From a checkpoint of a small image classifier: 48-pixel images, muon at rate 0.028.
Rows from expert 7 of block 3, named by matrix and row number. Rows with one number belong to one neuron. Each number is 500 + 50 x the weight over the matrix's rms, rounded and kept within 0 to 999. All counts start at 0. Numbers have three digits each.
# up: expert up (model.blocks.3.mlp.up, 16x96x192), inputs 117-155
# down: expert down (model.blocks.3.mlp.down, 16x192x96, transposed), outputs 117-155
up.8:609480553455485488529461518482467477493638482573509576451488497425508438518489480530570559546586517569450461511419486
up.9:521495451521517524457443478497562492508490493501474479519531542555522418481549543495552529476506532580563537447517511
up.10:526518439446470525480478496551535513517502462446533501496503444423474511548467509532522459468499458526462474563506516
up.11:421544471536465501508433529544498535563449490524465523392501374557402565417497520468495521406575533541488539334441563
up.12:484419566586439579470441441530545514494483464535502462437482461519491493560557475437479433535519530566452549470450549
up.13:475383415501492553516486531501449589589589528432538493528472491418447533549480457485532522560485549477555541616448536
up.14:465519440563463427458516405443488423478511404449465526508454521656531508350600554454448502475551524508551494510488521
up.15:516581478544448593614590553541461515408480583429507469564505580467560498672587562524473465390520479480473503425551421
up.16:452518537502489486462535474469569497508525476459500486472532490463493523503515501498455509462540507471476520497497491
up.17:518517535499555500432514526586494492489443556508455531479474525486481526519463511473535492487430509534487494530565514
up.18:469457423483513446461501479556508481523525547456443540521597518501495527621575499466463498438488572471497517497509522
up.19:461525522445596490494469480554472422424522552557476501391480475540514589507482468518496525547532540461512483504517454
up.20:427555460521518594467452470483455475508441430565585530496449547462533439395519481481564523470568452553549571567534516
up.21:526515506522498490508508493516459512485473528498496505492516549523528503488475492498504506478487495492484506501484519
up.22:456516497597591559467464513415564484515598431525434489472594516442415484583494496504599484489398402462373603452512559
up.23:505530411524499528507532520530473467444442542464542445484471521553528514472395442447587534485495540568457487525468458
up.25:552506484421551555509506449469569499471438497540475476472459525433542428511573514552542469510472630528545504559527547
up.26:473571455538482534485512563528514489508487535549509433555413526479539476501540566490460521537464540571537381518466437
up.27:499455457531498529454483503348388461535553459542497454485516382565533496612524496580511448473512493584435469444478506
up.28:488470472557490484548455543394535502556515461512420522483447481521481470458532510512485511535518527543529402562511403
up.29:513481468453511497525495525519497511497461500515486500437540494487530505512458512477510467549525443498480489495507466
up.30:532474508526501503478495506495550500440490528493527526466502484466537509548513490492503524507505519508503490503490482
up.31:545533506435503565475550579429401499585462479564446471623551504625531555370595501533436548459417637413438407451592538
up.32:351525577550504619471454498432512585436495516496469464433559523437535387481429463393542489611478469471537476394470485
up.33:541565563508495487566608489500532441517488574492444539395413496379610464413542467461513425515524360473527481428569504
up.34:407425512493518561621474537391456531502577476552516510526606525620546547407430502473583400524481424517415429433472549
up.35:519524519561465504474510520564557546470498477507536572595494508464467454495489511508481487481508559476469485491541516
up.36:484521483506481489510516527504528515454499509516478486499469522431543562474433484468483480501519562511521476496485491
up.37:500503500499497501502495502504496499499498502497501503498502497503499502503501499498501503498499499507505500504503499
up.38:663469472559579515461560443495385447421449424565463479561485543530517478515369530540464526445523541453614578659548435
up.39:453541500530538550498529509575606545532492480440476493496555514428454541445452440494471520531430516411414434498456470
up.40:473379421562478421480539599503563470663439492546425524487444381614500555644465522593507550536415441506535394393448577
up.41:399582505584526590525468537501606444533543372522538599410608523555499572460453543498542495446460587496469363530618464
up.42:516533513504507654448562535528409499591448499487377633502430502565451541547441446596382484463466436562428388542583462
up.43:528399501482542538407453548513462485476471447433418518494516505520511557546436489538445472534447509494503515478536586
up.44:497499517527477534536486489405484512515515479467451367533436496483503595489528545456485522483410564497450527550483496
up.45:606477539561500432488436428430472541456508454524424504425511488550502518468563514481459439477493456510470601519397516
up.46:439518516413494518453524461493591554513464587513541504528590536425428513466518494489418525566475425491438594577467476
up.47:579536477467542519514511548519559494575512525463455532442481473545502554466464486547502453554580519493505465469610510
up.48:443475569436476463512535472432549458512481477544576535416455453419555543534434529526586498591484413428472506571494454
up.49:449479439410471474500412470524580611503610487507462597459489402502496480507472463529515489502509436476410552606578452
up.50:498506515486496508545516498507487498476493483469462490481489465495516506525492504536539445510508451503500505517448491
up.51:526535496497514442436488485482535514455507494489499476500538488418489467534527497481508454459525453451524553543473441
up.52:520573522470517520494474514487516492510528517523531516484481491493524498517457468498497520538520471524490477491506484
up.53:561438559452487575515461594426466533429546518558428412544524385490506494447406505461537535479591570533467458406562457
up.54:451478611516452572531470432513415512510497402549494466465444453542372451522519543463634438484582484514429543463495484
up.55:447503503502506437489480566593534472466447525555528481512442529466480531473451479470478472473524459499406435583481456
up.56:536491418441552407454507524398432597488477556528463421574464529466500529659557530467507460467474501478513532464463523
up.57:482493525433517493550519571487540569517530498428478547446518544561469552533493485467465501547503438425563497492565489
up.58:736545498513474552480469577512539506480461504510489533427477486385510487605545485466447487589507534370564549412495476
up.59:439488469513493525468522552539527465527504490408523502536522514538454469499540471483575494498512500469458494497513511
up.60:406436525436491577451589489586521491550369425522384441501487596508563464469361472549442451509543525656516591601518481
up.61:541508474497451431462516530508514492365515481524478523500503510528576500488493503503517501496492488476462520418513547
up.62:465605528608496522394607474506468458450520465440470468564494432469515612475482399502357542459454375502475511477553459
up.63:473511524470499492476523499511506483508480487498511510485495514512505461501479493514525508520498532511492485510498501
up.64:481501495488505500497472504490496486501517500507492505512487500501506486507490500520493495500497521505500506505502514
up.65:475554599496492516501516522485534511500408363512517549519565557666593513423443379513491486516458346571473481460520491
up.66:562498542463553529498478554525500541449519497484544572525456521553473521551496512582499511544494460507517441540551461
up.67:588511541439493514549491475435508511570359629613439383415430453525444469573496528571560420586442505580401598483504515
up.68:473515527490564460502506558422536533457566514466467538482543532545511487521498454509539500511528489467506485535517514
up.69:493493498496497499493503489512495485496499506504513513504503498506494506510500508496496502506505488494500493519499497
up.70:521434512520502454467468447490616485460475483467534486426560463481501560518513440487470461509466499443511526502458467
up.71:479517461474495496477533477501550450604396567604507486397415473530462533409359525474474433469549438443549542455503505
up.72:532486529518471412457547562611656653538429499534585452548331463452419387506641535431491385481421450393492597362487492
up.73:552344446489494449434495423522491440542507515504452477472549562458499536455505443487525489515511512617558634449482501
up.74:433547506501552537490438484514524440461481384565482577463401515364561495464496518459492506514506539431475474472510432
up.75:483458543500461530464496498587555466470556488484464549482486519480477544566586532543520549420486546440515488487501473
up.76:501556454607537520491447599477476431446537535514489480486460503559463522537395516552493560445510494472461422465550489
up.77:508498519509521505485509472499555559509452474508490430474497487492513524479485485501494507554462444496386523557552465
up.78:435449540484492504475477518473522410431506559506487580552460512525491500554381543403459530426464430454555477473535477
up.79:376430460633534542448452614589469530596558484618626406621547554542481558403593531561380622446560477523415411493548591
up.80:514580524505510463505546533540449551594445505500535456567494474480501492511506554464509513465465489470515523466479572
up.81:561487520480601481477417534509483404492468475466471493493558464566550597595488540605453543458543531576413432547512560
up.82:493380525482546500523533526494325487532475457390465464545447572517615415538528581483541499494590570564590504401469548
up.83:487485511554509495470457488524528492447553494523513465465455535476455498543463544531516513486535514507491473481426524
up.84:535433529474464543463528460445515540589504544516447469559561614599608473445628619504579521506592380565357459515424508
up.85:532497487513484481512505466534502491506470553586539485563502467514444494520475497486463517495525505515512459544463472
up.86:447480447537471449373360595492615522531532496646589508594496600456533518455583481631412589513537501408471556454549592
up.87:516362471533464518469386508546437483540441588520402571493370561633367482493564594460492542444455449545590443537461534
up.88:528430518565433472452509452544431579561481534453500538502502535443489593486474471480587489460531490461521481521460493
up.89:459568471521441519484572486401499566517466523435544548530529502441539540447410526544559471447471510395606557581495519
up.90:483494480500500532513457533481488487507517499500508479503498510539477460498471518486495489540510469513511512498517541
up.91:485521544497510506504551523531526495439489452512470467485533513465505488496531470507501465551535420518501548514500475
up.92:570532459564492536425478433480483503557555571486442383465478474548509540595504431526466494523496503333520503431388557
up.93:550454405421463558544523547538512481605485616545450471504569483417474442463521461555449545486409394590428460577411541
up.94:360436494453539448545479489478471454424547520641493431486521496259461405427531571485574499393473584554437469567361544
up.95:386520532455460473581465590466516402578471494528332393518390600446523478554448447588571464493529398405359504623544373
down.8:444458496455513545463479449560546556486431521463439404511570492496494530484474573423461507473522560423461501510553438
down.9:559476563540503518577543493503487558512497484542486521520556461458467554530448579463444486501478526384463436519459521
down.10:465397574544476508528456475487373431480521512547596547488564494482534529442539535434553538481527500486489523500474473
down.11:542353555414520539418581483357547490428497498463441377558536638443567452430545591440544467560502471552419496708485474
down.12:450520544462493503489470432447465496490486425560498431429438517509479500467534534581584541526461492551381440517531470
down.13:418619564518553446538552472454555464437454496487543516491523483577510468489479495564431493440498508463562527359488536
down.14:677440482502499471526500507502492573551487617541491479521482502423505567692445457590542550479416536458506428434462479
down.15:505522580518620475387436540368584507515532454579488514554469460441471457465369425519589530570519492508551528621564538
down.16:549515515463530476512467495485485491424407531539507528467490475532498548489524502522549502508466499510527516544518469
down.17:432484494511481499526508462476503494430539518444585469437574502540463454529546514559507440538538491438542527484402541
down.18:456512411543477548499491506450531427516497539539486573468448540455514434410468454523434502524492529624538521524533553
down.19:523504523586406539475556528489565566553554486449485522575502503436458480497566487450497508518566490495482485451452416
down.20:486456475529475509480490468496502477528532494407430455561509501495529552534470536445486504551435506465420513523504507
down.21:434471493491507546514513470533551468533515465478489499511518464483511534480537514513534517526523497493521515499519512
down.22:458520583422464520434564516542482502355464467613527576516527456496449492509581550465454498457549486585456482443512529
down.23:437523495495537501496475547469495506544603501506490493508557502491450487468500534493441467464527526376505506571479463
down.25:467521507563425447442615492562427516474607524514604505491490415502544529468537458446506471554480462445477484454558527
down.26:598364541534513499490433527565505510491537417416464463500553504539494482491530425526523487472533480423494581489524503
down.27:527493632456458512469499443642602595509487495423485537465472551453465484380498535498542512519480537502498529501592462
down.28:514564524479468459451526425597557506491431470410505438518522538508497548451478485491522492463543552508454547512483588
down.29:472531531519533499502506444475519500480494499511508555503520463556462489452527484490507512488477465513495560474473549
down.30:471542459508515475488467474513475464555536531507507522520515479519509510474492492506500487480499474511448523512494540
down.31:414458382443526492504569488520654505553490482361502456450464548494474513570426467507552448506474460603562582532534401
down.32:558457528509491494539567483492443465525465434492514458552528563538456550487463515502503475423586444537422498600467538
down.33:510489548507481488435358538537527488484479415507588486632539475523464564635486520530437634481480532452430428478580541
down.34:529559475465491471369495420488574491418417471453499456569386470367496492619636503483418554514558585512521625497537483
down.35:460415519464520490507540428523494465506497514532543421468525507520522492455578505517513528552457406502468490492504529
down.36:489525496478527523512511445477440500501488546447557501512548490536467449523576545513542517526542377469520532466503463
down.37:491527484526488520511500482508500495486504487509494509492508498491502499494514512480506500514506489498491494488489506
down.38:477495519464456539505508498501582590499538626458524479489518538451465538564567471586493496539444435452465408430450463
down.39:466494580457450496456456421539451510417469481458585485519416516600553502532514532480520443467471417511551582474582524
down.40:625454592467496575541506460518452514366487589516477502593539624524449473426483464535445493418602536405648592512468546
down.41:535413467434463424372673388486476542454515525470502459603432406467472485519418432475441454459575451573572550493334479
down.42:494480476538501407435416581492568493393536466497611384486547543547520512505458489504467526488571462424556533408432476
down.43:405572435537566418471442467547546583478536563435535503487554518481404539502547457505446545517497573524518552562495472
down.44:493458410451484524461499482572515515448526531477499489470516520525496502485506497516522449484520475553533495478586506
down.45:515574503512533606529456525556543579446391459484505539430490514477480544512445475457531539488552470507572387370529566
down.46:408492437516516413592461507577410470460530413508524574567413481525500488538520488463472502452468547510524452516507587
down.47:470498456454437490499534454439416529442437469517577468485531526517546493544487498450449527413459467471470559461468511
down.48:552508492546515538458458508533441587616514521442495458599451542426464482498542457555452482470423569505462573524566475
down.49:586419567576551541434586569531406468549403452492456411597604518381503514601508562525440501426562521524528507400440541
down.50:468499518522478516462503470493462447519496485529530500500490479504476505458496449500481512473533504473476492467547555
down.51:483456508502447498489484454569472476466539507467501489482527507519501583506483471515525487510490496474470508504544523
down.52:510468477534480471505545524520483486485469494510497475520517481498489497455540527480506494486494547482483536520506507
down.53:489518480428504595434572418555621506568438429473535509403433567515486496433589566549435495545421400543460531380482503
down.54:456508605431527382421473549408566479541411592518584491578543469472552499562469433394467541597453478560405534544438661
down.55:522479516500486462478478487473468490465522489475508445532507474642540527535526472571557542495488590498566640489566500
down.56:413543447511533529455497541616585447437518428454436582501624487536455519534342515511481572462492600540548556545625465
down.57:461415505535440522474540449506498430509482496528529533551394534438483474508478458491511428486495601487461491466428449
down.58:643473555460462599478496380500461497469507441553511515476537492587483529483526584457600544559557526558403501520560539
down.59:540492523455449509528503502496513472559520465494448479501501521485507523504432486450450518493528472540561530421495501
down.60:509562524584603548557412549463476513485578533459510536530536583395364554588603467554457504547409508422504437386545555
down.61:576526481521527560509494477498505495547498498511497470461534442504447461512490508504494496500466548504491501533510519
down.62:530456418389540484556422479504479459562521599515539597497391568578466365551487470546587409465508521510543511556374452
down.63:498529491538524534515475493500479520503522491510490508475492493486503487478511507464508480516497468485503496490516506
down.64:508512478532478527494522483506495480477501490512516518496523508495495507487494508465500513515502479511491507493502489
down.65:525447483478553415439382541507458538476449505477407390486391479317502454619560604526563485495589574439491453490415506
down.66:474435468519472453467478484573486469528474529552542437443527540541539494440439503427538510496529451552555574465401576
down.67:390458587409370495480540434418554536420563373445586573485531521515524530491511463376462437551492435429435544556458593
down.68:480519439484492499517528493542405485426551526514480456537489493489506506407451493475542454528469488513484484542478494
down.69:489535490520479522517502499504493497489498484510492509481503497493509504496505508481511510509495496504490496484494504
down.70:521603522516524411502539523493431576459493518449540531483425468427467509539440512553550493516531483488532485478429480
down.71:525528507540490413540464557497403511439558541377568475521507489531498540519559533511524460502559497482470457467445521
down.72:562426501469464631483494542511459392546574546468399475634648586539519494486517543562514634486484623578542489596579492
down.73:478547518473547478565555494462487545514460416473577536434452534538432489438496579555468518497498431553503459474556530
down.74:547418476505527473454520557544532552504588600414491420539579485553490458577555515531470526474458508571517514501503581
down.75:482458495445497410489476503453448558565494528523582498571488483558526455460438434471526419579543461478552496563491573
down.76:605423424432442483453562430547542594537558490430554427537519490440523487470549519478520489565582472555524577442531541
down.77:498421464506528451477461530457456485531481501499488497533480470539408480574561555494478517415506587523533477521513521
down.78:509559442539480521497507521498526524563524498505501474488488481542533482474594473570546534513504550554461539486448531
down.79:578465450545450502430464559512568524575521475530585484498453541448491530553531484550490505494509449508551506350542492
down.80:476420449503460514538580466492537435442566499504466533492545508490563530491464507521517495532514500524453503529464473
down.81:532516426520395505455593501457529575541506531546480577476462540408511457358415437400574467533514552498638559477491525
down.82:581546515555379541419522494464621496603506515460486512432494415359461566575423499524483465442431454407450506607538529
down.83:542427499493456496521501472526488525502440482481520480481596470492503557453483478505516495514472491491493509517489466
down.84:558532597510502509538506464433499480396459408539524456541391453328471572537420473435537387508463561469480638493535477
down.85:472508499537472535481438525490481517539528474469458473498517554480515509510506464479530535485498520450475503475530526
down.86:443351469560434596418588576550520518665505452576514497628385461574468474497522574580453472453450549681517435518561431
down.87:603580536480405479502623539452614489606533497489597464566579491498697550453414399534485497480577490503506547396580494
down.88:459516586424557453584502535432517475460534538560528451491447555477562468554416539496444390556501482551473515519571552
down.89:573438299566532454536614607544490374426557642546464563466479522577440394580456463515381520390477549537515579383443480
down.90:516538509531470507479530460538502495492503500500489504502527506451536526535528510487499506481498526492480502496486503
down.91:544484492493487485495471457485491485547450532461503521469503489463476481442479511462537468473483521486519506503491494
down.92:496407657460574354526555525457498584452396420512490647477481456416483540509412609558581525424492511517553562547567537
down.93:433467580614464500529501529421505549511533455407536553684460508563509672528470549518563538459494683493527432465698491
down.94:536521392516482482470558544462502457550515500391485541556451493610536472548497519596443486601504535493478500403623379
down.95:583486545562548485466375431547571576462565511482520554429584584505510526534546445587413528527483566555572450465443513