{"arch": "fnet", "model": "image classifier", "dataset": "retinal OCT scans (Kermany 2017)", "train_examples": 98430, "image_size": 48, "crop_scale_min": 1, "horizontal_flip": true, "targets": ["finding"], "num_classes": 4, "norm": "layernorm", "norm_position": "pre", "activation": "star_relu", "mlp_ratio": 2, "parallel_block": false, "inner_norm": false, "moe": "expert_choice", "num_experts": 16, "moe_every": 2, "expert_mlp_ratio": 0.5, "experts_per_token": 1, "shared_expert": false, "patch_size": [8, 8], "conv_stem": true, "layers": 6, "width": 192, "positions": "sincos", "label_smoothing": 0.1, "loss": "binary_cross_entropy", "residual_init": "zero_last", "optimizer": "muon", "muon_scale": "original", "lr": 0.028, "momentum": 0.9, "nesterov": true, "orthogonalizer": "newton_schulz_5", "adamw_lr_other_params": 0.00085, "grad_clip": 5.0, "steps": 13100, "batch_size": 256, "epochs": 34.1, "lr_schedule": "wsd", "decay_fraction": 0.4, "final_lr_fraction": 0.1, "warmup_steps": 650, "weight_decay": 0.02, "adamw_weight_decay_other_params": 0}
Rows from block 2, named by matrix and row number. Rows with one number belong to one neuron. Each number is 128 + 24 x the weight over its row's rms, rounded and kept within 0 to 255. All counts start at 0. Numbers have three digits each. After the name is the row's rms in percent of the matrix's.
# fc1: MLP up (model.blocks.2.mlp.fc1.weight, 384x192), inputs 0-63
# fc2: MLP down (model.blocks.2.mlp.fc2.weight, 192x384, transposed), outputs 0-63
fc1.253 134:120085167127131107133165129109097093134134119155114105148144121082134112133150106123149144135086154111135142110090165120127129118103146143131119126116100105120104148124115083097130156111119150
fc1.254 034:113162135111116135138115147113123090165080096177129106124151111083152144088136118136124118128096126133131119148126126128056097120150109113145147139109133148129117100093141078108122162144178092
fc1.255 205:090148094129117080133141125125135136143142105129182153140108149121138124141147150143172148116123175106132158138088112133176123116127134127134182118095159097111128120173136094117124137170125109
fc1.256 204:127094149134086151142118090106122135166110151119139129125142145140140156129155111142159113134133143157127096102129154089133098069178131101118112096103069121131145142164109175106147139098109121
fc1.257 030:135118106129123145122125119170138127149139099138154117125122123132181100125118129080132136161161140113070100103157179122155113130178116164176195126108145120092116107132120153118139157124122091
fc1.259 141:116108140126122170124142164140085128134115153098165123143132126094087135156099102196138137171136140121125109123110120104138130140148090104158130126096122069114162116071062175122162124126132142
fc1.260 180:106116143108137085130147125144136116111131178139123149110151111080127165134160130122132149168095127124090154140153142104143104132125115102133096153126116110102120146154103141109134158115141131
fc1.262 159:085129137109100128116139122157141121163111173100097109078148140189134140175140104126128090148159154121110121149103087121143127143142127105146148136094121128168101110115091146133124112132110137
fc1.263 048:120139125128105146113151129133123154122117145101140122122164120099148152169138126138119166146120162105117132159186123088117154109115115157132100155152115121122079156106186112108160128123133138
fc1.264 064:099106158110137106100137147159137147104172092160143103118109132121122102162136115152103103160148107103149089098134152139144149140102070171128132108129130141082090095102178125141115160103118107
fc1.265 025:103099121138119149115119088085123119143128169161145121122144131105136135119083130146170125122135156120126142126115147122129118134152123126135150137141150117157134117139145110102143152136156106
fc1.266 007:143172110123113137147090103108128153130111169132076160158137168128151073113152107173122119118144097133139154152146125146143080118133141127156096130135120134140142142132103120127084118153135152
fc1.267 029:167121149122131133129090172138080136132167161094108130105135089149112142138133120114077122132144147104163139148125120116133127118151144159119129128115150084094111152127098119093133187177122105
fc1.268 015:126136061120125135179087123154147121120129137140166139133167152135106128143118159138100158118120091174132114178159127137134130143099109132112128127139132113139048162141098104105134132159124096
fc1.269 033:143132085121157103136111110155116116126183147125105110119135071139111157185106106138178109124143160118119151089148123116194122132153076143146134178115116115093121169116131093110138131134131139
fc1.270 069:117121156115130129174129099111087105138076135128159113119156136105141121101118106121163105098110131115128117155127141150116124142109154141110120113119145127126122155150143134139133113169132065
fc1.271 215:116122114095141161080142155109160130059111158147171169146150099114089119081096110150123131130132115146114104121139174093128174123169144180124121124094125133110151136088132100088145137133120138
fc1.272 045:117144126131185114125124152153101131099173117139150130115131110169109111140163122143133126187119162152092150113089172142137134101132108117121144094134102115127124135120152120127139125138157152
fc1.273 044:124134121115144162126144165166155131133170128163140144101110128149169090115138140124115138121116131098113121095152117126143116108120140105125153099138118127177122114142119092114155157166102149
fc1.274 265:140155097128106159128129178160122153144110142110165136138110054109124073136097091142078131129135154110131121137138134139104115137157138142191112113116160075105132123126125119093106125152141100
fc1.275 029:138078121151135098113099133158140139098137124141148136190114153118168141173120135097106101195109150127158125118169142157099133073135152146128162116119174133106124149104185105059095115152157119
fc1.276 029:153082067126129138110080131149145116144178110111132120154128090125152133151101127092167118153147166152134143130105142074118070133118109104136137094138125138094122128124142096104138098140131088
fc1.277 052:134145153146114145120149081167124134140117124145139151153137138144114112108133159137154129094116134136162145110142116132154126120167177126078086109129100133127130171111162122113124132127156157
fc1.278 129:114112076121150118126157140135095161140121126123106116100155159109145119140140125105160125166116188150150145118067117113105091162125143113145078117112162106134135118123119157117144164100143095
fc1.279 019:105140109197141127089125123131107161150174099157139170094121131138124132125151127139106149105114074185111124131152136095152131110148131133148111146092125132105151117132114089120113116188140126
fc1.280 195:124102175122146108178193153153100109111097102130103138141161130133133118098082080104141148132149174107168149110117128131106127123162155182100138104146143154152127102120165159110098134119106090
fc1.281 034:118151108120117160119104120153168120075172129099152096130139093158137137126122140129166120128117135137156133150138111137141097112095145141088101143140093177080119134127141169113141115139142144
fc1.282 211:084114131107080123136184128164081112123130097127141141147149113112117114149123102080148126133126187106137128141120140132125098135118128136157121117112139119167156114086156153122140145088084117
fc1.284 027:137102123121133149133138159100156111139125119167146154118118108120134106151129125145166120143133128086069146129074132076150121131157137098147116120077110167101144129136114117132100145170125141
fc1.287 196:052135119157139121151142096125142140145123123127167147134131095132140116127178134115145164132119163099109143110163107130180123112123108131132148100095146140130114088125186094137119103171149109
fc1.288 032:081131110157121124122138127145176105139131153125139141131183101099138151134087137126099115137128137130116141148138097130170119110148107156101143150085083100128141128153143141132109150094113140
fc1.289 019:134174163135132098118100115129123121126137189110109198162137138141138114098171107162158103112121101121165103122128129136116085103165127141151129139129115089153134126148103143086105156143088150
fc1.290 190:105086160095133147157129128176089107124141134152122137109148181111123170163117101074110152107148097158152127131132129098126108103154125112126152116122143130127137080123143147058157166158095116
fc1.291 081:130122124117131141146167129134086115152141121130125109146154139150106123138133155119115093087118149118128112128125154120119110107135124138137121116136136127146081114141134138158121154124145111
fc1.292 065:077079142138101141132151107102108072111123115154112132101079128138120163116143143136168127162112166101084112131104132129116129124126141102146136130107157192133124154129173124108108094140157125
fc1.293 019:153156127122127158154078119121172107148143128142086167183140157115111158137139124150149109118109102096151132174145128091077130114152165095130127139090131091115134153074136100093148121163096147
fc1.296 190:098103153096113144121150115133100091175125071112140104122171130098114158104103135121146111131122162147113147112150162121143127123139136170132120099134161134211150129141166103146165062132129090
fc1.297 032:129070113103145137109102114133084137131137131118111108097140081136122123139115102127078149137166145141098113134114121106165135131177116136116170116140126162095126125108140164132089087141124128
fc1.298 092:117098090152166152131175113140141103132114138154177084127128143109121137114126146110166130133159130108143143148101151140165156150117130141143092115119154116161105118120148078122160151140155113
fc1.299 086:083097140096125127145130117118122132090132142134143116120149142148145126161128079122143166149128103127138151103168121122093140139119128118145116118111132119229102101123139149144121115133137114
fc1.301 055:125093143140132084123182133128147180106161083104122118164134134137086148165145177137133124139108130089121139162123140132097154122148140112112097133100088149130126151140143151094141137097165087
fc1.302 204:112076127110111114148169153136133129171111132109143107141169170086138132130106129128157117137116158157126110131115125142140106162121084113145110096082124094144122169098159171140160133134137089
fc1.303 183:078122134153117083103171109097114125154132131092153188122154114146115134128165134189117155164140122103122136139152126133136109093156113107117085126115157139114129091105185108118141130148090127
fc1.304 028:118150141124166133121156145133149105104156133197142147168182145149104081084127110066138154128109129124135096162165125160143111088133161071121138086160136143124152120117138104104113114154134114
fc2.253 117:146130083159120104152126094131114126117125143150137146135101102166130135162130126154114131083108132133141130127112168122139150117151107139130119132182119127123154117139099109111123122144118137
fc2.254 048:117094137113153143163135150079132136166106128124103156120175129176153133104156120099139108145156131134146113156127130122115110102108121129097139147114118116121147101139136104143146105118122140
fc2.255 181:120106136150192195128120094125148130093150137127102147140139123155105164163175117136099125124126119121147120105163115097111109125101115136129123114125119149153126115136113111151122135116099124
fc2.256 159:105128071131134110116175152146150162088157098122104125140121152110122109144100163091126142105152141093165152175127114147136150154081114113149151149117162155131077115086144096101106140134118140
fc2.257 033:098171187102130139101126155116158159119107167122061122090137124118106137121136110111170107164118096155159165141102103153090121131104156092144091110140100133106138147100140148159077145132174117
fc2.259 131:127120124123128100138107106138156115137111122124110138143111139160151107102132136064150139111134116146125136119143125131123127128130148138121117162136101138143105149179163080122078118131151142
fc2.260 196:107114120134136163156172128091158144143143090127109119161148150113142141127111139115150100116148142151165119132130147080114130119106122157134140123136141138159128135126184140112091086132120109
fc2.262 205:157127132131151124148112138137141130116147074150129111173136155099108106116108107139109151075131136129167126096111123130095124131085137120114101105173120146094151134106182121144109143140152109
fc2.263 050:154111143124104174122105118099133111153141134107138100149164180162155114085087167136097113145158120165084142135128168147111133122152160106145110085126127101134147093129100146159095098161154108
fc2.264 067:102134152117153174138132098136138130149100147118097172128131116138117137113127111101177135132153105123103156157155097155096055137124166096140170164115143113126173091124086114116124106140147161
fc2.265 028:098126117151143147112131120139117089106094116114124080151161115152182135141105143112107094158155076115135141151156092146131142122141151141093152107133105120135124116108129152102118135103135110
fc2.266 016:102144191095148153123127170146117129154102165159094093143181124120113128152102122135173090186135107142122115116135176125127170137131142150176129067133134126124130109140124174136112123120127108
fc2.267 035:112156122115112147144114201110116132165115148175135133131156167114125163139114101102163082185113130135136114087129147105130110166097134125158136079116085115116167142133091137133164206122151123
fc2.268 022:080094176112126114140107124138135101135098152128123131131202137133152145127115122117152114147135108110135163144131159138142182137116139143145135103142111089144144131147077121162154119124123112
fc2.269 037:124140185139115162114127146174139132168136135159111134145152138128116136123147141151112075157122106127093130146109108173103139117112146110122111071145099146134126111107106160137085118131137130
fc2.270 068:100162120118141127076152133136163176188131139088135151108113075142140110121144122125109147122138133087144149152157161148081129131136118109146099161140151103128139141149127130157107124145123160
fc2.271 229:110122144169126109183124085148093095180162114136096112101110148116114124145167143106154131125129134134153136134126126157139109088123118106116116115158133101127078096156160143162071140122131135
fc2.272 043:129110155130097129095130153155155133133119149139131143136115126138124102113130121084136168112087144136146119074150162123090119131086135121158103123113106137118164135120078146123109111115113107
fc2.273 043:111118150148134139156101101137074128110093111115132076132180136161124129118103168130141148130136113132125173110132163189119117161123103141106129112138140167114118078111117129120093123120160127
fc2.274 188:119091135136100118140133069073083108120139082142089120147145159166149150117173141068182168101126130151123119129124129125154155105130104087091128132165138187167098157120168156132127122109116123
fc2.275 027:104149155100116125125148172099099123090126151135105146128145118157108105123117129121176131140139102134101123121119145100112160131138108135132073125171110115154113079132134136202142097116138105
fc2.276 028:098151155106128122101159091137155129126108165131099121144119154184104133136126146159143144118107090141170153079128151159081147135159115114133125072142100123128111141109146124144131169127140089
fc2.277 049:099115098134145110118172152151156167126141113117110101098148113188140162183126116142126113118099112093155091168135168137115143134103048103160161149121126145131136130186105126136130115114110091
fc2.278 112:115166178133098131111086112147131105139130114109168116138126107157119146106135092105086094106102090103109123127156134149183182086100100135157130139145098126127087133145148120117093108195135113
fc2.279 019:125122188072165158144143139160157113153092141146079125136159124102152142133125128152167098192153127129152062134145155141117140156125148129137134112113127098111169126127118153151115082117121162
fc2.280 207:105149136166128162110104112158145144141144145137146135110086125079143164166195148140099107116108101131109125154145124120163143169119117101159140130097131085097118165153098114139139128147148116
fc2.281 035:116138106121133108145129137125129136141123120140145095158094140119109130119161161088127105159131081099115120152126176119146149097110113125148129118173169171141145139097108106132092130138151163
fc2.282 180:129110137117099090130097132114128122196131152149106122095117138110125139104113123126148122108140112138100112134131163126153146092179130107104130140123119127108077156174161162124047127129153121
fc2.284 029:131141175124095111122141183129171104136122152119126128115184130136148114123167155104104103140133130135169160140146163169129128116128140148115069124113130100078142097124171175137123117119106120
fc2.287 178:138126131120166103118135126092119126150137081090110126109117155128090132135125117186165133142101101131109116149136100097132146158091138140148131151124131159117134126117100087106134099102135097
fc2.288 035:103137173092130145108136131133143127175108112153147105164076142136122145140154141058128127173115121117114080117117155170107153133113135152162092141129128084134082126101122101111127118133147133
fc2.289 018:090095143097114157091166170133077093153133143163113074110164111126145151161109125140160107191137107121096136100134180122128149144122133148160113085104144145107128126130141160128109127113133114
fc2.290 164:121145118131172120125139141104171111127142111111061097167115104173148119108131212188113109124094165145122121144146118174137132182116116113141119176155126127132100119127122111159115131146123121
fc2.291 088:128095164133150119115090130125140118126132088113127127127126103145161134107155110115176093158146138127174113101143136124080087122111153105128161099164091138102157157143142104116114128088128099
fc2.292 070:138166126140179107111130118149144162170165136121204169151138102112084138123122098103080124154131097142094092090104129120111094121129116127117094101133123112149154129131113148134130133148137116
fc2.293 019:081150108085122112090128169140129125155123160152078096136160130133128107110118140140118093151127109101084137086132162097157118100101143140142124088086108131116114125145115150141133131083159163
fc2.296 186:123137113146101099141145136118139147147139169169154129168076108137110122145138108131121190085128100116139064149142137127136123133119118090144166153126131120091096128100141174105079172150104171
fc2.297 035:135158154129141138106146150178151157110117124168112120133132140134138136123156150137184076151104109123137113080148149156105106122109179104149081109118127112126157135103077104160141136138132162
fc2.298 092:126143176160110084118111135128159112094119086117085186085148133142120106165127127134125161167108114148150116106134127119124135139138116098132133163136100136083163170136126163110098106128117145
fc2.299 086:135152118130180083132143114139125085117107127143143118124127131098100170160131124154163099119163126116158107161064085133145145086151156151135139135153146135086076146125114122114118151102095113
fc2.301 063:106110131146112126122107140134179100121129165126121142156148150136134134137124092118133112142132136162121103107134117118161134135112163122138158140168158153146131126116125091152162140158115174
fc2.302 238:156165188154137159124111116139118100100147121139145150106093113179131117141141119128123144119129108138147167160143148075149141085127157134157142192150137163113131101162133087115086114125083129
fc2.303 188:112150109103166138125097126140139107121159095132127106121107089112132109148131142143135116125094159134126142109121115101184128174111158151121134124128101118145109148130119078185156139116150103
fc2.304 031:115161106122092160087105135154156096094105160113112121156120121133115146162119104102137118126139142113098090118152138106075121138130140159184132114118150137143084115151096102125117140109139116